python train.py --dataset="microscope photos of single blood and bone marrow cells" --image_size=48 --color_jitter=0.2 --encoder_norm="layernorm" --encoder_norm_position="pre" --encoder_qk_norm=false --encoder_parallel_block=false --encoder_inner_norm=false --encoder_patch_size=[4, 4] --encoder_layers=14 --decoder_layers=4 --init="kaiming_normal" --lr=0.00094 --grad_clip=3.0 --batch_size=128
Rows from block 7 of the encoder, named by matrix and row number. Rows with one number belong to one attention dimension. Each number is 500 + 50 x the weight over its row's rms, rounded and kept within 0 to 999. All counts start at 0. Numbers have three digits each. After the name is the row's rms in percent of the matrix's.
# v: attention value (encoder.blocks.7.attn.v.weight, 256x256), inputs 0-127
# proj: attention output (encoder.blocks.7.attn.proj.weight, 256x256, transposed), outputs 0-127
v.63 128:586500635500500534547500460500572572500500546500500500527682500543540417500447448454500500573500523500500552526558409500500500500500427571500500500500420538500500381529500428429574500572488536500500500537528442564415556442477677565445523462587500500500387579500500500567500550606500452500554443442453500500539475432500500500559536500500582500433564524407500436446532500500500433460390
v.64 112:500500562500427500578433430546500500500593600500453500404426568500500486542500500445500500500500461500500561500500539456551600500545500465480500500500500500425500549500462441525500500552446466500532500500574546463500500580546446438500500500468456500500500544600500500548500383500500625447439500572450547599359500500447500500500459571500453445500500500500500558567445646709468500460500
v.65 104:540420419500500438500500500500533542475619463500500413500500531453625500445558459500650540500580598563416500561500500500500500458574500375500615500423459434500613500500500500623500500500500437668437500500566500540500549500500576500500565500500534500500500500500500500500473581465500500500500500552500500500617430500329578457369551431572429459359500424556382500470500454500500500528500
v.66 088:375553500413607500575385541500411500500500500454569500429458534500500500553392500500500500522408500500441500500626500500500500500500500500500500538500454500500542438529461500467500451500437500500500500430500500500590468627500500500363500500359500500443500500568500447500500500500500500440415500500500417500500459500588500500530500424458535429500534400500421606500500562539500500439500
v.67 100:644463423395445500445557451433500568500420550500461538544480500440547500547500543500500471456500500390500500532500354500429451599500500500500446449500500500500500500500540500500600454500530447543581500500465500582500500589668500500500544500417374500538500558588500500392500446478500548500500421577500500560500500500554601411500577535500500455553500500500500451500500500565460500427500
v.68 106:548500500500559500500500500500449403500447459395500472462394624562500500557500460500500500450439423450416500500500558500500591500500500500500548500500500500569531448580500556500500538500440500542602500500545541462534431500500544500375500500500542500382440413403500573466500500500533500471500554409500548500500500458536500406500445521500456500500500585524462500465589465500500500500500
v.69 107:469585500466500500500593500500500500437454558553500500426458581500500446558500500500543500380500590465500500439375500500500500553500533478500500500500500500500559500500574554462549647500500500454555500500500570579500452500529500500545602500500551500479429500458542500500466500500574500449545454500500500500461500500423500515460500397561454591584546500564500469500500500500575500445472
v.70 100:500500553548500500500500500500500500500460500500500617500373598449500500500538550500532593435500500541546535500550445500520500430558500500500500500500500500500386396500500463500544500500521500480500500557553500548500541589500500500544500500442500500543500573500500570500585475500500409500465563500571500607368500576500500428545500500500500500500442464500456444620500558539548384500500
v.71 109:500500500500500557415445556500418638500500500500549500500589419578500500500561500563565457404500448433540546500500500483537471449500500540559500547444500500563464500554472529441500500384500414610433524500500557500638432500447500500563547500500448500414500379545500406500500447500578430440500500500422500500500456500500500396571500462450589386530396500448564409481500500413435500543500
v.72 105:581450500568500500500439500500556547500500447500459468564500500500588500500500532525472500500500406439458500448500419441500500477442500500500435468545500525500500500500500449520552538500500500461500500500541500451500500500500456573719591450572500411432571537500500500547500563500500500500589500500500533543528500551500420500500434432500500407500500500556525500500500500500500408398500
v.73 104:606472439402398500535588417500500594500500421500449500500500574461500500500555562500430456527500538619537500500441568472500461500575500500500500500437500590408440500545500500590470448556356544567448500437448500407560500451623385446475550464500550566401500595500531450500500500528451500570500517553500500559500536500500500500557500500596500444500446500396573552444500461500445500456590
v.74 093:500500555500500500555404500447528500457500500500500451500500387500358538534500500558428500500500500500454500551558500590455441444500500542500500500500375500500428389500588597500500500468500555500389575500500533528500500500628575441537500560500500563443564500558624500500467461406431556500434500500500437500500528500450500607500435500418445500500500371561500500454500601634444500500500
v.75 094:500500500500429500568555589459500593360500500500536500500500430500539500500575500500500545500500500577558500500500620434500533388500454500335500587500500438500500500500500500500500500569589500382410441439500395465500500554500421500500500500500500428590500500550500452500392500500500500500453500500541440500500439500500580388548500420500500432576424500399572500550500442450398500500548
v.76 098:435421535421596402454500444500500500500473468500398500455500558539500500500442401500500500500500500474441500590500500609537500500500500500428449500500546500500562500551458500590500536500541451435468461414500500572607500500500530500530383500500570540500500500500583500576500420415500500500500443500547500500399500500500500500466435500500500500500500500500433464500500500500500414500467
v.77 101:500435500500500500500447459532538583644611500500449455539500500568580436500556454550576582500500500530428500500500500500500500500654453500581330446500550500426554463500532368547500500358458544500500566589500500500500573445459435500547604545500500423584550500549455471566500500500617425397437530500417500500500500500500569562500500417500500500434605500442500500481455544500448630465417
v.78 098:500500482372500439500500500528464568432500566500500575621465500466437500500555500429500559602500500500500500500562500570500551534500500461500468500500559610500500500500500500500563500600500500500423500500500500500500634500500454500500552500417500557500500600500590500582500500548442500522500529500553500583436560500500395500551460567647500368437529500567500439500500587554524443558545
v.79 099:500500500458500500500500561429461500500602500500589524399500500556500545500500500500500450432528500500500414500500500500463500422435439500500376454453500500500580500500605500500500562383388432559573634541500567544500500500435500636431500561500575582500434500436500500540500500500500555500500500500574569561655500426553451554500500415537500550641470434460500500361500500565467500419500
v.80 103:500500500609500500500500557500553584500500630469457500500500609500500500427500500500500500450500500500541500500439500520609534500565615431500500500500562500450448500536607394614446500599500500557562500500500500500412462500377442500462434500500591425500405500500570576500500442500455537565500544500500500419456500500462608420455500500426500617500598500500528500500500455555500500500500
v.81 107:537541413500439451500500500500589434500626467500457459430500456500450500500500528435418602500500500500500500500380500555365400500500538423500500532500407500425410500455500500500500500500500500454535414500556470557563500500500500463369438500500500427500467422500500551500457500500459457500500524556500430500500500566383500601500413500500500588459500474424404500537413500452417500500576
v.82 104:500500500500500500530500500500500500500585475500525416500500500500425500524500455378500500465553500546627500500500418500392500500552592500500334571500500529553500500500500516568454500500500547536441500500500500385553500547421500500500500436500587432500566458500421500500583440624467592576538429572500589500535561392500500394500500540462449500500500500437573500549500472500563500592500
v.83 102:429500500500500616500500578531500500500500500552526500500602500471500500562433423500500500569500570500500500377436500500369460459479533431500500588446500500404431541500524500500500500500500416500500500500464532562450655535609500500500416500500544500565464500500500562500500500500632445500500500500500500500500500553500411461500400500428586469500435445618590500530556500500456500376537
v.84 098:432500378500500421500552560500500565411500456500390500500500500500500584573500500500500500409452427465500500500444500500448437597500583500500590572559607500445431530553441500523435500451500462430532500544500500466500398500441416500551538374500500400544423500464500500500585500500500500447440500500598559420500500591500500500500463443500500500500500464406500500500546500528419500500607
v.85 096:370388500447500541500500380500563500500500500554544582500563500420500500429469500600545500563500500500529500500450426578593500500457500500500500551467500500434424500500500441566500500500500535500378558500500500500500415500500459500500426540500571500500500453439394454574500393530500500500439551500500500500500563500500500452588385500500466500554460627500559500500559500500593500500500
v.86 100:500538500474500595587500500500500455500555500500556500381429392500560500500500500399500500500559500608500535500500500500500500500500412446468500480542500392500500544534423500378500500424500441500500450500500461415500500585500500631584500500580542417500547500500500445411588500500540551455500500563500500500500465432500500500407500574500408403500435377468500464559429500394557586527500
proj.63 139:603557453500468431500500456500500436536560500473500500500419500500500562500555574440500425500500500459592454451500500603437500500429527431500500500512542500500500580422435549500472550500500500446622593416432426537500500444500500481544500633431553455549573500418500500500523544478415550500500500500500464500405500500500578533500500500427500500614500500477500575584500500500465613500470
proj.64 111:500500500453550500465565558413438463445460500620500447387545500500544500454468500572500556500500458500411500546500598500400397500415558459500534413536441500370500500500500564500500500500566500551415500471421542500569500531500423500500500500395596576500517500500500500500400500500500500500500500421569404500603659468500560500589567401537500500500500500529444422500500370404417612543500
proj.65 102:500500500422500623500500556500561500500362531413500500580500370500462500466403522552500500454445428500500589439500500500500500500443500500522500500500446500455500587500500500410500465500500533472548500567409447500500588394500500500500443581500500500500500460500443500500459500500500427456500437431406500575317500357576500500617500500428586500541500500471500544573466654555500436528500
proj.66 096:500500500559457500500617549558500545500431500500500538580562500500500500425500500574500500418556500500500500436328404500500423541500500626500500500500500500611500500469500500500416500554561500500500500500500530500452500463602573373500532543584500443599500500422576500500500500651420500500580500500480500574500500500437500553500500500500500500589500500500604544581500500466531500500500
proj.67 103:565575500500593454418500500500500540399445500465633500500469500471524544500578394460390557500500467500567456457437500500500500500564500500567500500559447500500500500500500500500500500545435500455564455546553457464500413456500450500472418500500500500530500500522435470444500500455416459436500500500561500500500500542381357662500390500500460568500500500445435585500500500451500500500500
proj.68 107:455500500500439539359528500615500548388500579541559398455607500500500500500648500619542457500500619420540500500500455445500401535434468500500500531545443447461349588500500436500500449465500538423439428558500500522500567500500376466500500444500500500500562500563458500526540500471500478416500500561500500448525610467411500500537560500571561500555500454500500474458472440500449500500472
proj.69 101:500360469500500452459500500500585500500500426397605500500571436500447568500500500500500500586500469556461526449531500500645579459500453500500500500456434586567459450500500461500442414500500530500445464450500447607500500436402500500500386500500500577500500500531500566500500539500500500500539500500542446500533457500500500500500500556455500500482500565500500548500500500500461389500543
proj.70 101:500500446500531410570500542560500456500500570536541405500572500500500579500540456500598577576500470421500500500388555539621500592459500445500500500534484500431500522500500500500500437500500500500500500440447500500500441456500391391415500500625500500443500500523500533555500500500500500533561500500500577500548533550500500500500547436559500500459500500445382500449431457500428610500500
proj.71 109:500500500577500392642362393550557459500500500585434476572500560464570500565500559500500556560500375500440500500477530500402500500560500500414500423500500500436559603374500444500435500480584572500594500500500559500422633500500500500500500500439500500592500574500500500500500407613500442500536500500556500500539500548582500551500422404500517602500559500500462500500544500463457500500500
proj.72 108:500500596429409587500597500500471661500537455446500500593500500500500399500500500500500601500539564537500611423500500631607417500467500588556540598500436500580500500571500500439500500500562500500548435589500462466550500428500554389500431500584586500451500446564500441500500384500500500559500500500558574452500500500500500500500464500500591531500500570546500500472551468500561500549500
proj.73 099:500456544500500448500469544434365405472500581500539500451500500540428423500434440461587527500500398426500519468581465500449550500451526500379500426629500500500456533422426563500500602591500500473563560500500539553399500500500500500441444451500431389563532500500500580500500527544500577575584500539500500500549500547532500500546539500477567500555500500608428500466500500442585534500541
proj.74 100:442500428500468581500583500500500500555500455559436500500540470500500413450500500586500571500500457420500540558404500433639500596500500455500552500500500412500542583500444500568541500500500500500500582500406554500579447500584421500426500500535576460500500500552440568572529500550500500500500628500500500352453500500500578382500538417500587500500500500541500500500565500396500500591557
proj.75 112:466500500500565500553429418556473374500500500561500500569500558451451500500500454500500461584500411525454470500500411500526500500500448500500551437500500500500500442461543443586500581415536441500576500547500562544483546446500610556575538414500500593449500397460500556517500414500398437500500500462399561595415500359560500598500500534500500500458427556500452500460385438464535456399500
proj.76 094:500500577545500581390603536500590500459500500459500558500500459500448590500583569500549500500453500500393592455580500500500585439500444432500542463434500567461500472430540547500500500500543406500562500500399500500391500500547453500500563546500394500585554500500420500500425558537500445447565545500449500500385500580500379500500500574572469500500500500599439547500443500431412613500500
proj.77 108:570500468500500524621500524500500546500500405500444500500443460500500500603525500500464500500500500500542560425500479548500500459500500500451598500398500500572476539500384500423500500581559449539500451500550584543500601570471566500456461500585562500401500467421567441465500500500500568572500500500500500521500500500568408500500500500500500475500500411558500500558609500500449500500500
proj.78 103:500500655583500566548500549477500500551567500500500500500523586500571500500500500500500451500500500425580500432385376408500347500558500562452500500500500500550414466500500500531500500424500534444500500562500500500584418424500530525462500464571500500500428435500441393404500462459586500500500533582500528554562500500466549426500500420500500500590539537356583500500453500500525500429500
proj.79 096:473500456500588441500500420545435500500500500458500500500500500500456421500500538500500551500500451500500540439467500500573500500500500500500500500500372564500500445500479500464500500583596500500500547419455500500500549500532500418576500500412450500500500411500467500443500500500500500465420500555500412500415500535433535500500500500500500589542550542500344567500500500500598500500536
proj.80 106:500500438437500500429500446500500548500474390575577539590500449500500530500536460472500500523500587500434500450500545500545500541432500500428576535569406428530525500445451500467500500449500500387500422461621500500553426614500500500552589500500444536540534541500409424575500500428467443472500500587380607500566500531500443500500500587606532500500442419500500500529546500500500425500457
proj.81 104:500541500426461500500455500500500460558500557500500438528500500433528500451459500500500442500500453454500500500554500500538500446450436581596452551447500500566500500500500534613482465500436470474422500424466500500588540500500500606611500433570500500444500500500500544450623500500533500440568546462541455540537471452594500467500552500500500500541500500545544500500614500500550607627442
proj.82 109:551500500558500500462500566369566414532500596500500579408500554500617500500500558439558413460500500571385596446500452658556547500461500500557434500500550454436500500445500365434393500500587453549500500540522500426500576439500639446534500541500453500546500500500500500500500500428477531436500464443430448415559359581500538552500500500500436500500500554500414429465500459500549433432441
proj.83 109:553461500500500417500455427429500467500500410534500549500475455500500556426500500471416439500500456500559548500535500500589538500562556575554500500500567561500442500500567461389461500500500500396406563500500500426500500500444500443624500500500533462423500435448579401500500500500449500439429500500552423475500500597500543500565500432500500554500551574500530577500440500500500500500500
proj.84 091:409440450500541500500417500550500426605571596500500589557500500500500537552500500500427571592500500500399535534531443500449461409557500500593500552607500551604500500555568500434500451399452500500500429500500390500529500429559500500452427587500500583391547432500358500500500437500446500500568500455500500500500545425500500423463587437500500500500549500500573446557500419426539500401500
proj.85 107:500500470500553438500538542500429500500500481473500402500500500463500531476563500387500406445471500554455500464551466539404548403569500423534458500550464458603549425500500602500500457599535438500567412556521439464518500464591547471500500500500450441500500500500500544500500402396544450356536500590410406500575500500535532500466623500440546559500463385344434500500457582438500677500500
proj.86 097:574442500500500416500500500456574425456500534500437500440582500500465543573500593629500462451500500609500536563500534535426442546456609500500545415500428500415500500500500500537410546446538500413595544541429500582500362460588446420352500547500500500500500500541454500500500500409538500430500618591516452553585581542429570524567500500500500500500500596539459500593500465542500467500500