Weights of a small masked image model.
Data: trained on microscope photos of single blood and bone marrow cells, 48542 training examples, 18.7 epochs.
Rows from block 3 of the encoder, named by matrix and row number. Rows with one number belong to one attention dimension. Each number is 128 + 24 x the weight over its row's rms, rounded and kept within 0 to 255. All counts start at 0. Numbers have three digits each.
# q: attention query (encoder.blocks.3.attn.q.weight, 256x256), inputs 0-127
# k: attention key (encoder.blocks.3.attn.k.weight, 256x256), inputs 0-127
q.58:150191128128128153128153128092128128143120128078128090128142172194159128157145109128098128110154128128128128112160164128110109070128160108091128177128169109095103157102128128128128128128180103128102128095112128111108145163128128165128128128128088128077128128128128128108128128128128171145107147065128141128110128128107152128076128143128143128152109086148128128128128128102097128128104
k.58:128128108128108128128128103160128106128096128128104128128128128128164128128128106128147151128128164128128168098117128159073128154111128164128128128149101128128049107128128128085080128158128128128128184147165128128106163095101128128128128128128094128128177128172064057128128128128128153143128128128107160089145128128163166091128081112154155128128095128190128128107128157128128161148128
q.59:128202144128107160169128128128128153128128089084128145128128128108128155128157142149128128128128128128128100086172128128146128128088149128097172150128185055128151128097128128169146128169128174128128128153128128128101128105078128103115128128097113107112128128142128160128128073128128128128128088128157128077100169147128128106097128140090128103098128096128128128128128103106076128128128
k.59:128128177113128128128128086128160201128128091159072098128128098149128111165128148128185128105128148128152128100128128128128090188102128145108128080128090128154159154112128157128128128128128180159128128128055183094096128083152142101128081128128153146182167128106149105128128075146128128113141148128099180102147128128128144128128128160128095165102188128128107128165128128128128128128128
q.60:104154128128107128084114128128128128128128093164158128128162113128128099128094154128147089151179128166166154099128128128128128092128116110095128128128102128128128128128103106140128128128128128128171106128128128142128128168128128151128101128163146145128128128128148128128108128128128082145167128102128078103138144108168128112128150128069128141128128159128104128128176146097128155109105
k.60:128159105080128164090091128128128106128128112128090128128128128063128128128156128128128113128128128103166128128128154128128128128128153128156128128128128128140128128109128128128096102172128128128182128153128128098144128094056128162080128128128128165099147096150128128110128128141159185128140128128109128128153128171128128149117128128098128159097098170128128128128128128088128128128128
q.61:115178128107128128128162128128128128142062128128128128128128128128128128128099128128162109128098168128128166115170128128107149139153128165128106101159128128145077128128112136128109109128167148087128143182097147117128128128156154128146128128161141095152128105128128128105153174128101128128128128128104106128151093108128094098128128128107128085128163102145102177128128128162163119085128
k.61:128144128128101128128128128128147148103062148110155172128128128128128081128064128108128128084128128161128169128128164164155171128100128094128128114128128151128128161128128154159157106157116098172128181154165156128128128164171166128097094108154146058128128128128103182051128154173128166128128128128128128182104101176150128128099128128154128128104128108128128128128128149128128147128097
q.62:128128128103128162128128128141128128082128159128070168140128128128178085128128161148128128128128091128128128128160111128128128128098128108128128128162144128128148128081128149105128161128128128128144086139128128128128128081128180128177128112157128099142128152153128128128153128145114177128109076169153111128137175128128086128144128160128128141128142128084128128104162104158153078128128
k.62:153128128128128162188141128085128152128120104128157128201128128128128128128128128148151099128165152128096106097128172128128066149151054128128128150128128128128128100128089100128145092111090147128128165128165128175128097128128161128128149102128166092103156128128128151128114104128128128128150128149172128068128128128128147093084171128081096128096086163094128128101143128082097128156084
q.63:128128128144112167128128112128181148103128159089128108175153128128128072128128128128106154153128151095128107128128150128110168164128128128159088128149128172128128158128128071105116128152107128128128178187128128128089128128128148128128128128128073155100161095106128128098128169155148128128128128104165157128128128128159128128128159128159128151128128128070144164128128114095151152101128
k.63:092128128165144128152176093102128162128128128147128151183153093128140128092152053128117112128128149128128140128094095089145128128138128154166128128128107128096150144088128128091128128151128139128128128128102182128105128149128128168128148128152157091116128101155101128128102171128173128128154128128107155149147128084106112128128128148156075074112116128128128087128183128128114128115145
q.64:159162160145128128109065128102099097128128147128128075153113080128128163128088128128149093128128128155098153168148128128093128110153100128141214104128128128128128094128128156128128128128157149128148114113162167158128128093128172070128128128146128171128097128128128077169103110128100128128171084128105128128128188128128106167167197128112159128162128128110107128128128128098128128144128
k.64:128128152128128128128191081089116106128128128128109174128083143161128146128105097142097128086088128109128128128128100128087099091098128170128128128090128174128128128128128156128128128128099151104086170128128161128128092128128154128155128128178111128109128158128128146163106081145128166128128128092190128128152128149113152089128148128128128158158147106182128128128128128080146128104128
q.65:105128161128098128162111128104114128152128128168107128171128183128190087128101128128158104128095154128128128128087150128159151166158107157144097128166087128149076161128152128093165118128128128128155128156154128191162128128128128113128128097097145194167128155128181165117128128116187159128128193128184128128128128128128128157128128082128128149128128128104128128166128128088095128151128
k.65:128141128102186128175128128128128147086077084100103092128128165128128109095128083128128111128128094128113128128128128128128128128128108108047097111185168128170128168107128128078175166128078096128079128128184128163128116128089156181128128128140160128128128128147115096101161128128128097128128128128128128128168128128097128092151128128149128155081103176155161151128162128079082128128103
q.66:128229158128093128128128155157128128128128147128128099174182128128128128144104128128093128128074128170128156128128128128128128081128128128128065128098128145149155128152152128128153160128128128172177128160128083154128128128128116087146090128128148103128128095128128097128128128128128128128128128128128181128143128128096128081110128072090087128128104128128163128128128128152155084156155
k.66:107181128192128128094198128105128128152128128156128128128128164153128128128113128128128157128164128207180095128128128109099128098128167154128128169128128156187176105128107128164128128107128109128128128128128104128128128128128100128105128128114128168105128211176128091090128086094128098157106152128103128128128128171078103072128128128088111128128128150128128128128128176128160128128128
q.67:128128208128128154076128128145144185128128141128072128128103128128128128081128128114158128101110157117128149128100101128128128128109128128128128128128148176106173128128089179128106153087128104128096142128155128099128150128178143104101128128128128076128109091128128161128128115157128141186128171128128128128128102128128154128128128175128128128128128128128128100165128128097128114128128
k.67:128128128128100128155128128128128189150178128128097177128108128153096128069128128146128155128128128158119128128128145128128128128189128177175128107185167154166147105128110117128128148155128093102128096142128128128158119173158128128128128164112128128128100105101095128128102174128128095170107128098128151174086096128128128162110128160158128128128109128128110083091128113159091184128188
q.68:128093182146128111140150152128128157066128128112144143146167128128128160171041105128143128128128169090136128107104103096145099172128118128128128153173128068128091128112157128151090114140128128128164128128139175128128106099106140101128128098151182128141128128109128152128110117080128128128128128169128128128101145170128178128128202149163128107166164128128128128159153102128049128128128
k.68:128128128128151128128128166163128128128128128151128089128128128114098156128128128105083128128145128087107128128107128154168170128128191148103100128128175096160128104111128096128173109151128128128128128128147151164128128103147104128190128147128100105128128114179155128153128109128128128158128095128139107128128128103100128128128183158149128077170164080128128128128096128171128089116128
q.69:128128128128128173128179148166143151128128156128128156128159089150128128054105093192128128160156128081155128109094111149128128128128149160128128128153098193128103154099114155066128148128128128128095164139128128128128169091143128128140056128128128158128144156128113128128167150085128128128165095114128128113077128128128152152102128155128128128101158128128098128192128128128128162105128
k.69:128181128077128128108128159128128128128128184164097166147151155166128128128128128128128128128128128128128155108128159128154147128091086128128145143128128142105128108128092082128128102162169091176155094128100089128158154128202128106153166128091076128142158151128083151095128144128105070128128128128157093128128128128106128143151128092128165128128128154128101128128149093128142080128094
q.70:128188128128167108128186088079073128128128161113128142128176128194128144128102146128112128128128128128110186128101128128128128096160128128128128128128164163145170180128143153128128128165161128128157128128085128128128128161128128128128128128128128160128128128173173128100128128111102182164072109128128095128074104128128128152128128128147128128128128128128159128128128162128074128091128
k.70:128169128128147128128116128156141128128104128128149128196154128105128128150128128128128128150149128183128162092128128128128128089076128128149057128128128128128128109128073128128128128128128128128089128186128172128184128128158108102128087128158073083128154128128162084095144176128128152094072157152128162091149128113128128128128128088083128156097128128160128111184128128105183128128116
q.71:128128084094128090104128128156164072162102128099128128091102148166111096128105128128128128128128075140096128128114144128128143098128128128169128156100128128142099111095168107164116128100128128128159092091128154128128128107128115108151110114128128164128094128128128158128128146080088162128128180128186128094196160174086178128128128128128128128156128128128147100089162128128128128128128
k.71:128128128128128128156128175207128128155182128111155128128162158072128107086128128151186099105094192128128128103128110128128128128089128113099128153128178153092147128128205128100128128128128106128128097128145128107128128159080149128096128128145128128144128128112162145128128128128097128173163178128153151091160104128102169128128128151128105128168128162155080128128092146143150128098158
q.72:128140160102128128128093128116128177104091128128128128174128097128093128128128105128180104128128101128177095128098128128164174107128128128128148128128208128101128080159103148128173096157106085152103092099168101150128128108128128128162128110128128102128128145128090128128128144128158087128128128102128128087128150160128128146154179152086095095154128128128128128128128128128144128128158
k.72:157128110128106128128128128099164128104089128128109102128128128128128128128128128075128128163128164151166154107170128128128128128139112128096098128161112128128162154111138147191128090128161110128165148099106097093128184128128067075128128059128149128151146155166128128128128110128186128086085128098128151128128146094128150128148128061167168085128128149106168142128155098162153128109151
q.73:128128128128128128146103128104090098128143128128128107128128128128128128095128078137128128128090128097128110144128128089098113108128082075099101128076143153128151128101128128128145128161154165149202087183157128101094128103087128128128128153166128128089128157128128128193128128128128128163152128107128111128128128093087176128128128094100111128128101128128128090079128128172128128101128
k.73:128128100128128128128162071153128070096128128098128108158113158106128128142128048128128093117151128081206128128102128098160102128128140128128128099097156154190109087152103097085128128104128110074128128160144128128128191128128128110128128128128142128128093080171128128128090128113150128165128128164128091094128143099128128128159128210171151101128156128102128143128128101128162128111085
q.74:160100097093109128204128128128128128128128128090152156097107128189150128103152128152128079091107128103128128145154113128147110083146114128128100128128147128106142109107098128128128159162084091146170190128128146091128128101128153128162145104102128128128128181128165128108176148097173128172128128128128128128150163128152128128128128146106155128137160128064170128128128090115128128128145
k.74:128103076128128128128146111128128097128152128128087185128089128156128076128128151128128151128102128128146181128128128128156163104128128110128128128128174128128128128161128128128107087112096079128128128113128159128128128162148109128175107070128128128087146128160191128128178128128176128128128184159201096128128128128128107143128128128099085150128128128128105173148128128153191128097082
q.75:128128143128128128128128086152160105128128153091128128111128109164128128128087147128159090128128128128128128151128182128128108128128189095128128128107128128128128088128185166158128128143167128173128128128157128099044128150149128128128128142128173128115128095089171128128128128101098128149128128097128128071128148159167128128128103114172128128082176103128165158107168128128128128084128
k.75:173147128128107128128142089170180128084128109128085057128141167128128097128098128128128128128128128128128128128128128091164100128158128128128128183128128104128095128094111128186128140184128128166128128138128091128147097128128104128153128083145073128139164128128148128108128143093082075128128128161095147128096147181128082174128158128128087128088106128128128181128128105115167128128105
q.76:128128128153128128128128128128128128128149128128128193128097162128128161098128146092128151128128093128128128128128128149155160108161101128117106128110128128128161128179097101128128128128128128128103128128159158167128128144128128128128128072139099162153128128128102128067103148128128102128128106128152063167128094189128128148128128102128128153106158090160128167128128079128145093128146
k.76:162128161149128128174190094128128128128128128146128128106128128128128128088156165128153100128151128128128128183128128128169170102128079112109128128087128196092128145083128128128128185051128128146128128174128114128106163128128128128143128166096128128128128128128128101128107128128128128160128128153128156128128128098128094128180128128128128128166128092128128086148128128162145128128128
q.77:128128069098128128098156108157128128087089128128128128104159128128087139097155114128128115110128128128128128128128128128128099104128103084128128128128128128128091195128091169128154128128153128175128128175158171158128154173128097107128128155128128083152057128188128107161128128079128128115128159154163128128116109169137128128128128175085128128128128103157128108102088128146155150128094
k.77:163193128109076128152099128128128128105112100138128128128112128128128128128128144180128172165159128128145128162128128128085128096128128128128169185128083128128172149128090103052128128128128092087128128128166128128128128148168128106116128128128171128084128128128128106188128113128106128158169090093147128097128128054128128128128128193128128128098128128128175106128128149128128143166128
q.78:128128128083128105128128128140128101110128128145128097152094128144153128128072172162149128128168128128128128128167128128091128164207128128128076128100097106149128085128128128128128128095128128102156146104128128101128128128128109148051128128128128128173128128164128128128128128104153128128071178112128128102101128175128157095114128128128128157128157081098072161151128128128128128128128
k.78:172164086128128102170146091128156128104128128128101128128097128128128104104128128128128147128100128166108160160142128128171128164162128128162106115148128112167110128147128153128128114151085100128128128128128128128099140092128128128128128128140128102128128128145098128150146128153128128161128142128155128128128161128128165084099128128112086143194072128128139128128128109088091128116128
q.79:150149174128165128094128128128101128128115157160158145148114116128128159128106128128128128128162086128159151096128128128128155128116087128155128128128128139128083128151128164128105164128128128128150128149152128153128128128128152081095096113128128084089128110128186128085112158161095128164082159075128128116155128128128128128112128078106170157101151161128083128128128128099128128098128
k.79:114128128128146113148128149128080128149128114128098153166128128115128159128142128128128149128145128128128128128170128162176128145128128146158169147157128090171174156128128128128166151094163203088128128107177169128093128128098158099128146165128128128128128128128128128164128107128128128128128082081128144086128128157128128165147128178128128128169128128148045094128150152170081164104128
q.80:200149161081183173128144108150108128128128153128112128165128150128128155209128102128091128085110128104128110128164128128110094128139128168128128113114128128128128146203128128159128128137128145151128128128128107128128128128128128128128128128128128086128162102128128143147153155156096128148128150128128128128097105128096128128128156128095128077117128101189068141128091128166128051128128
k.80:168128157128128128105172128155157071105128168128128148097128128128151128149101102128179102096128128128128128171177112128128128173128128168164148100101159149128099128157090128092128085128128128104128128128128163128079102100128147161110128128094128096158128128128128111176154128152150128128109071148174096216128128092109174128128107162087128128128128155094128128174148097110128128076128
q.81:128128128128116128128160172099128141128128179100097089095128093128128128110105128088128092083128085128113128128115128128128128089175128180128157128089128128128128128128128128165145128128104098157128154100128154128155128113128182180128128128110128128094128160159128089128128128167153114097106144093170105128148067128128098173128128105109107157128112106128128153158128128128140128175103
k.81:156128128128128128128164152101108128081096151128128128152128128128128128128241128099163128142154128096115128111107108128128100103128113146067128128173128115128100128105153128161162128097128128128128128128181166110154128128128166128128160108153128128157128128128128128128128095160175096128167128128115147147128092154116128147128185128128128153156128114128119101078179155105128104110106
q.82:159088128071109181180221102128128104081128128101128128148140128128128128128157128128128128128128128103161157128085112128145075152159128128098111128140153155145128128097128096158160071080128128105128128098160128080128149128100128128128128128128097161128156128128128128128155140128128128128128166128128157158099065086087177128128128107128154128079100128128128195128128105114084165176146
k.82:151112150128158128128189128106162128128128128128128146178128128128154128128128102128092128147163092076159103112101142128161128099128145142128091128100109170128128156112104157128170128176165128128128128104128128128151160181157169128159128096128088144151098116164156128193152128128145104107089104107037128128153128128128128155128086128128128128093072159128128106128128128128128172150175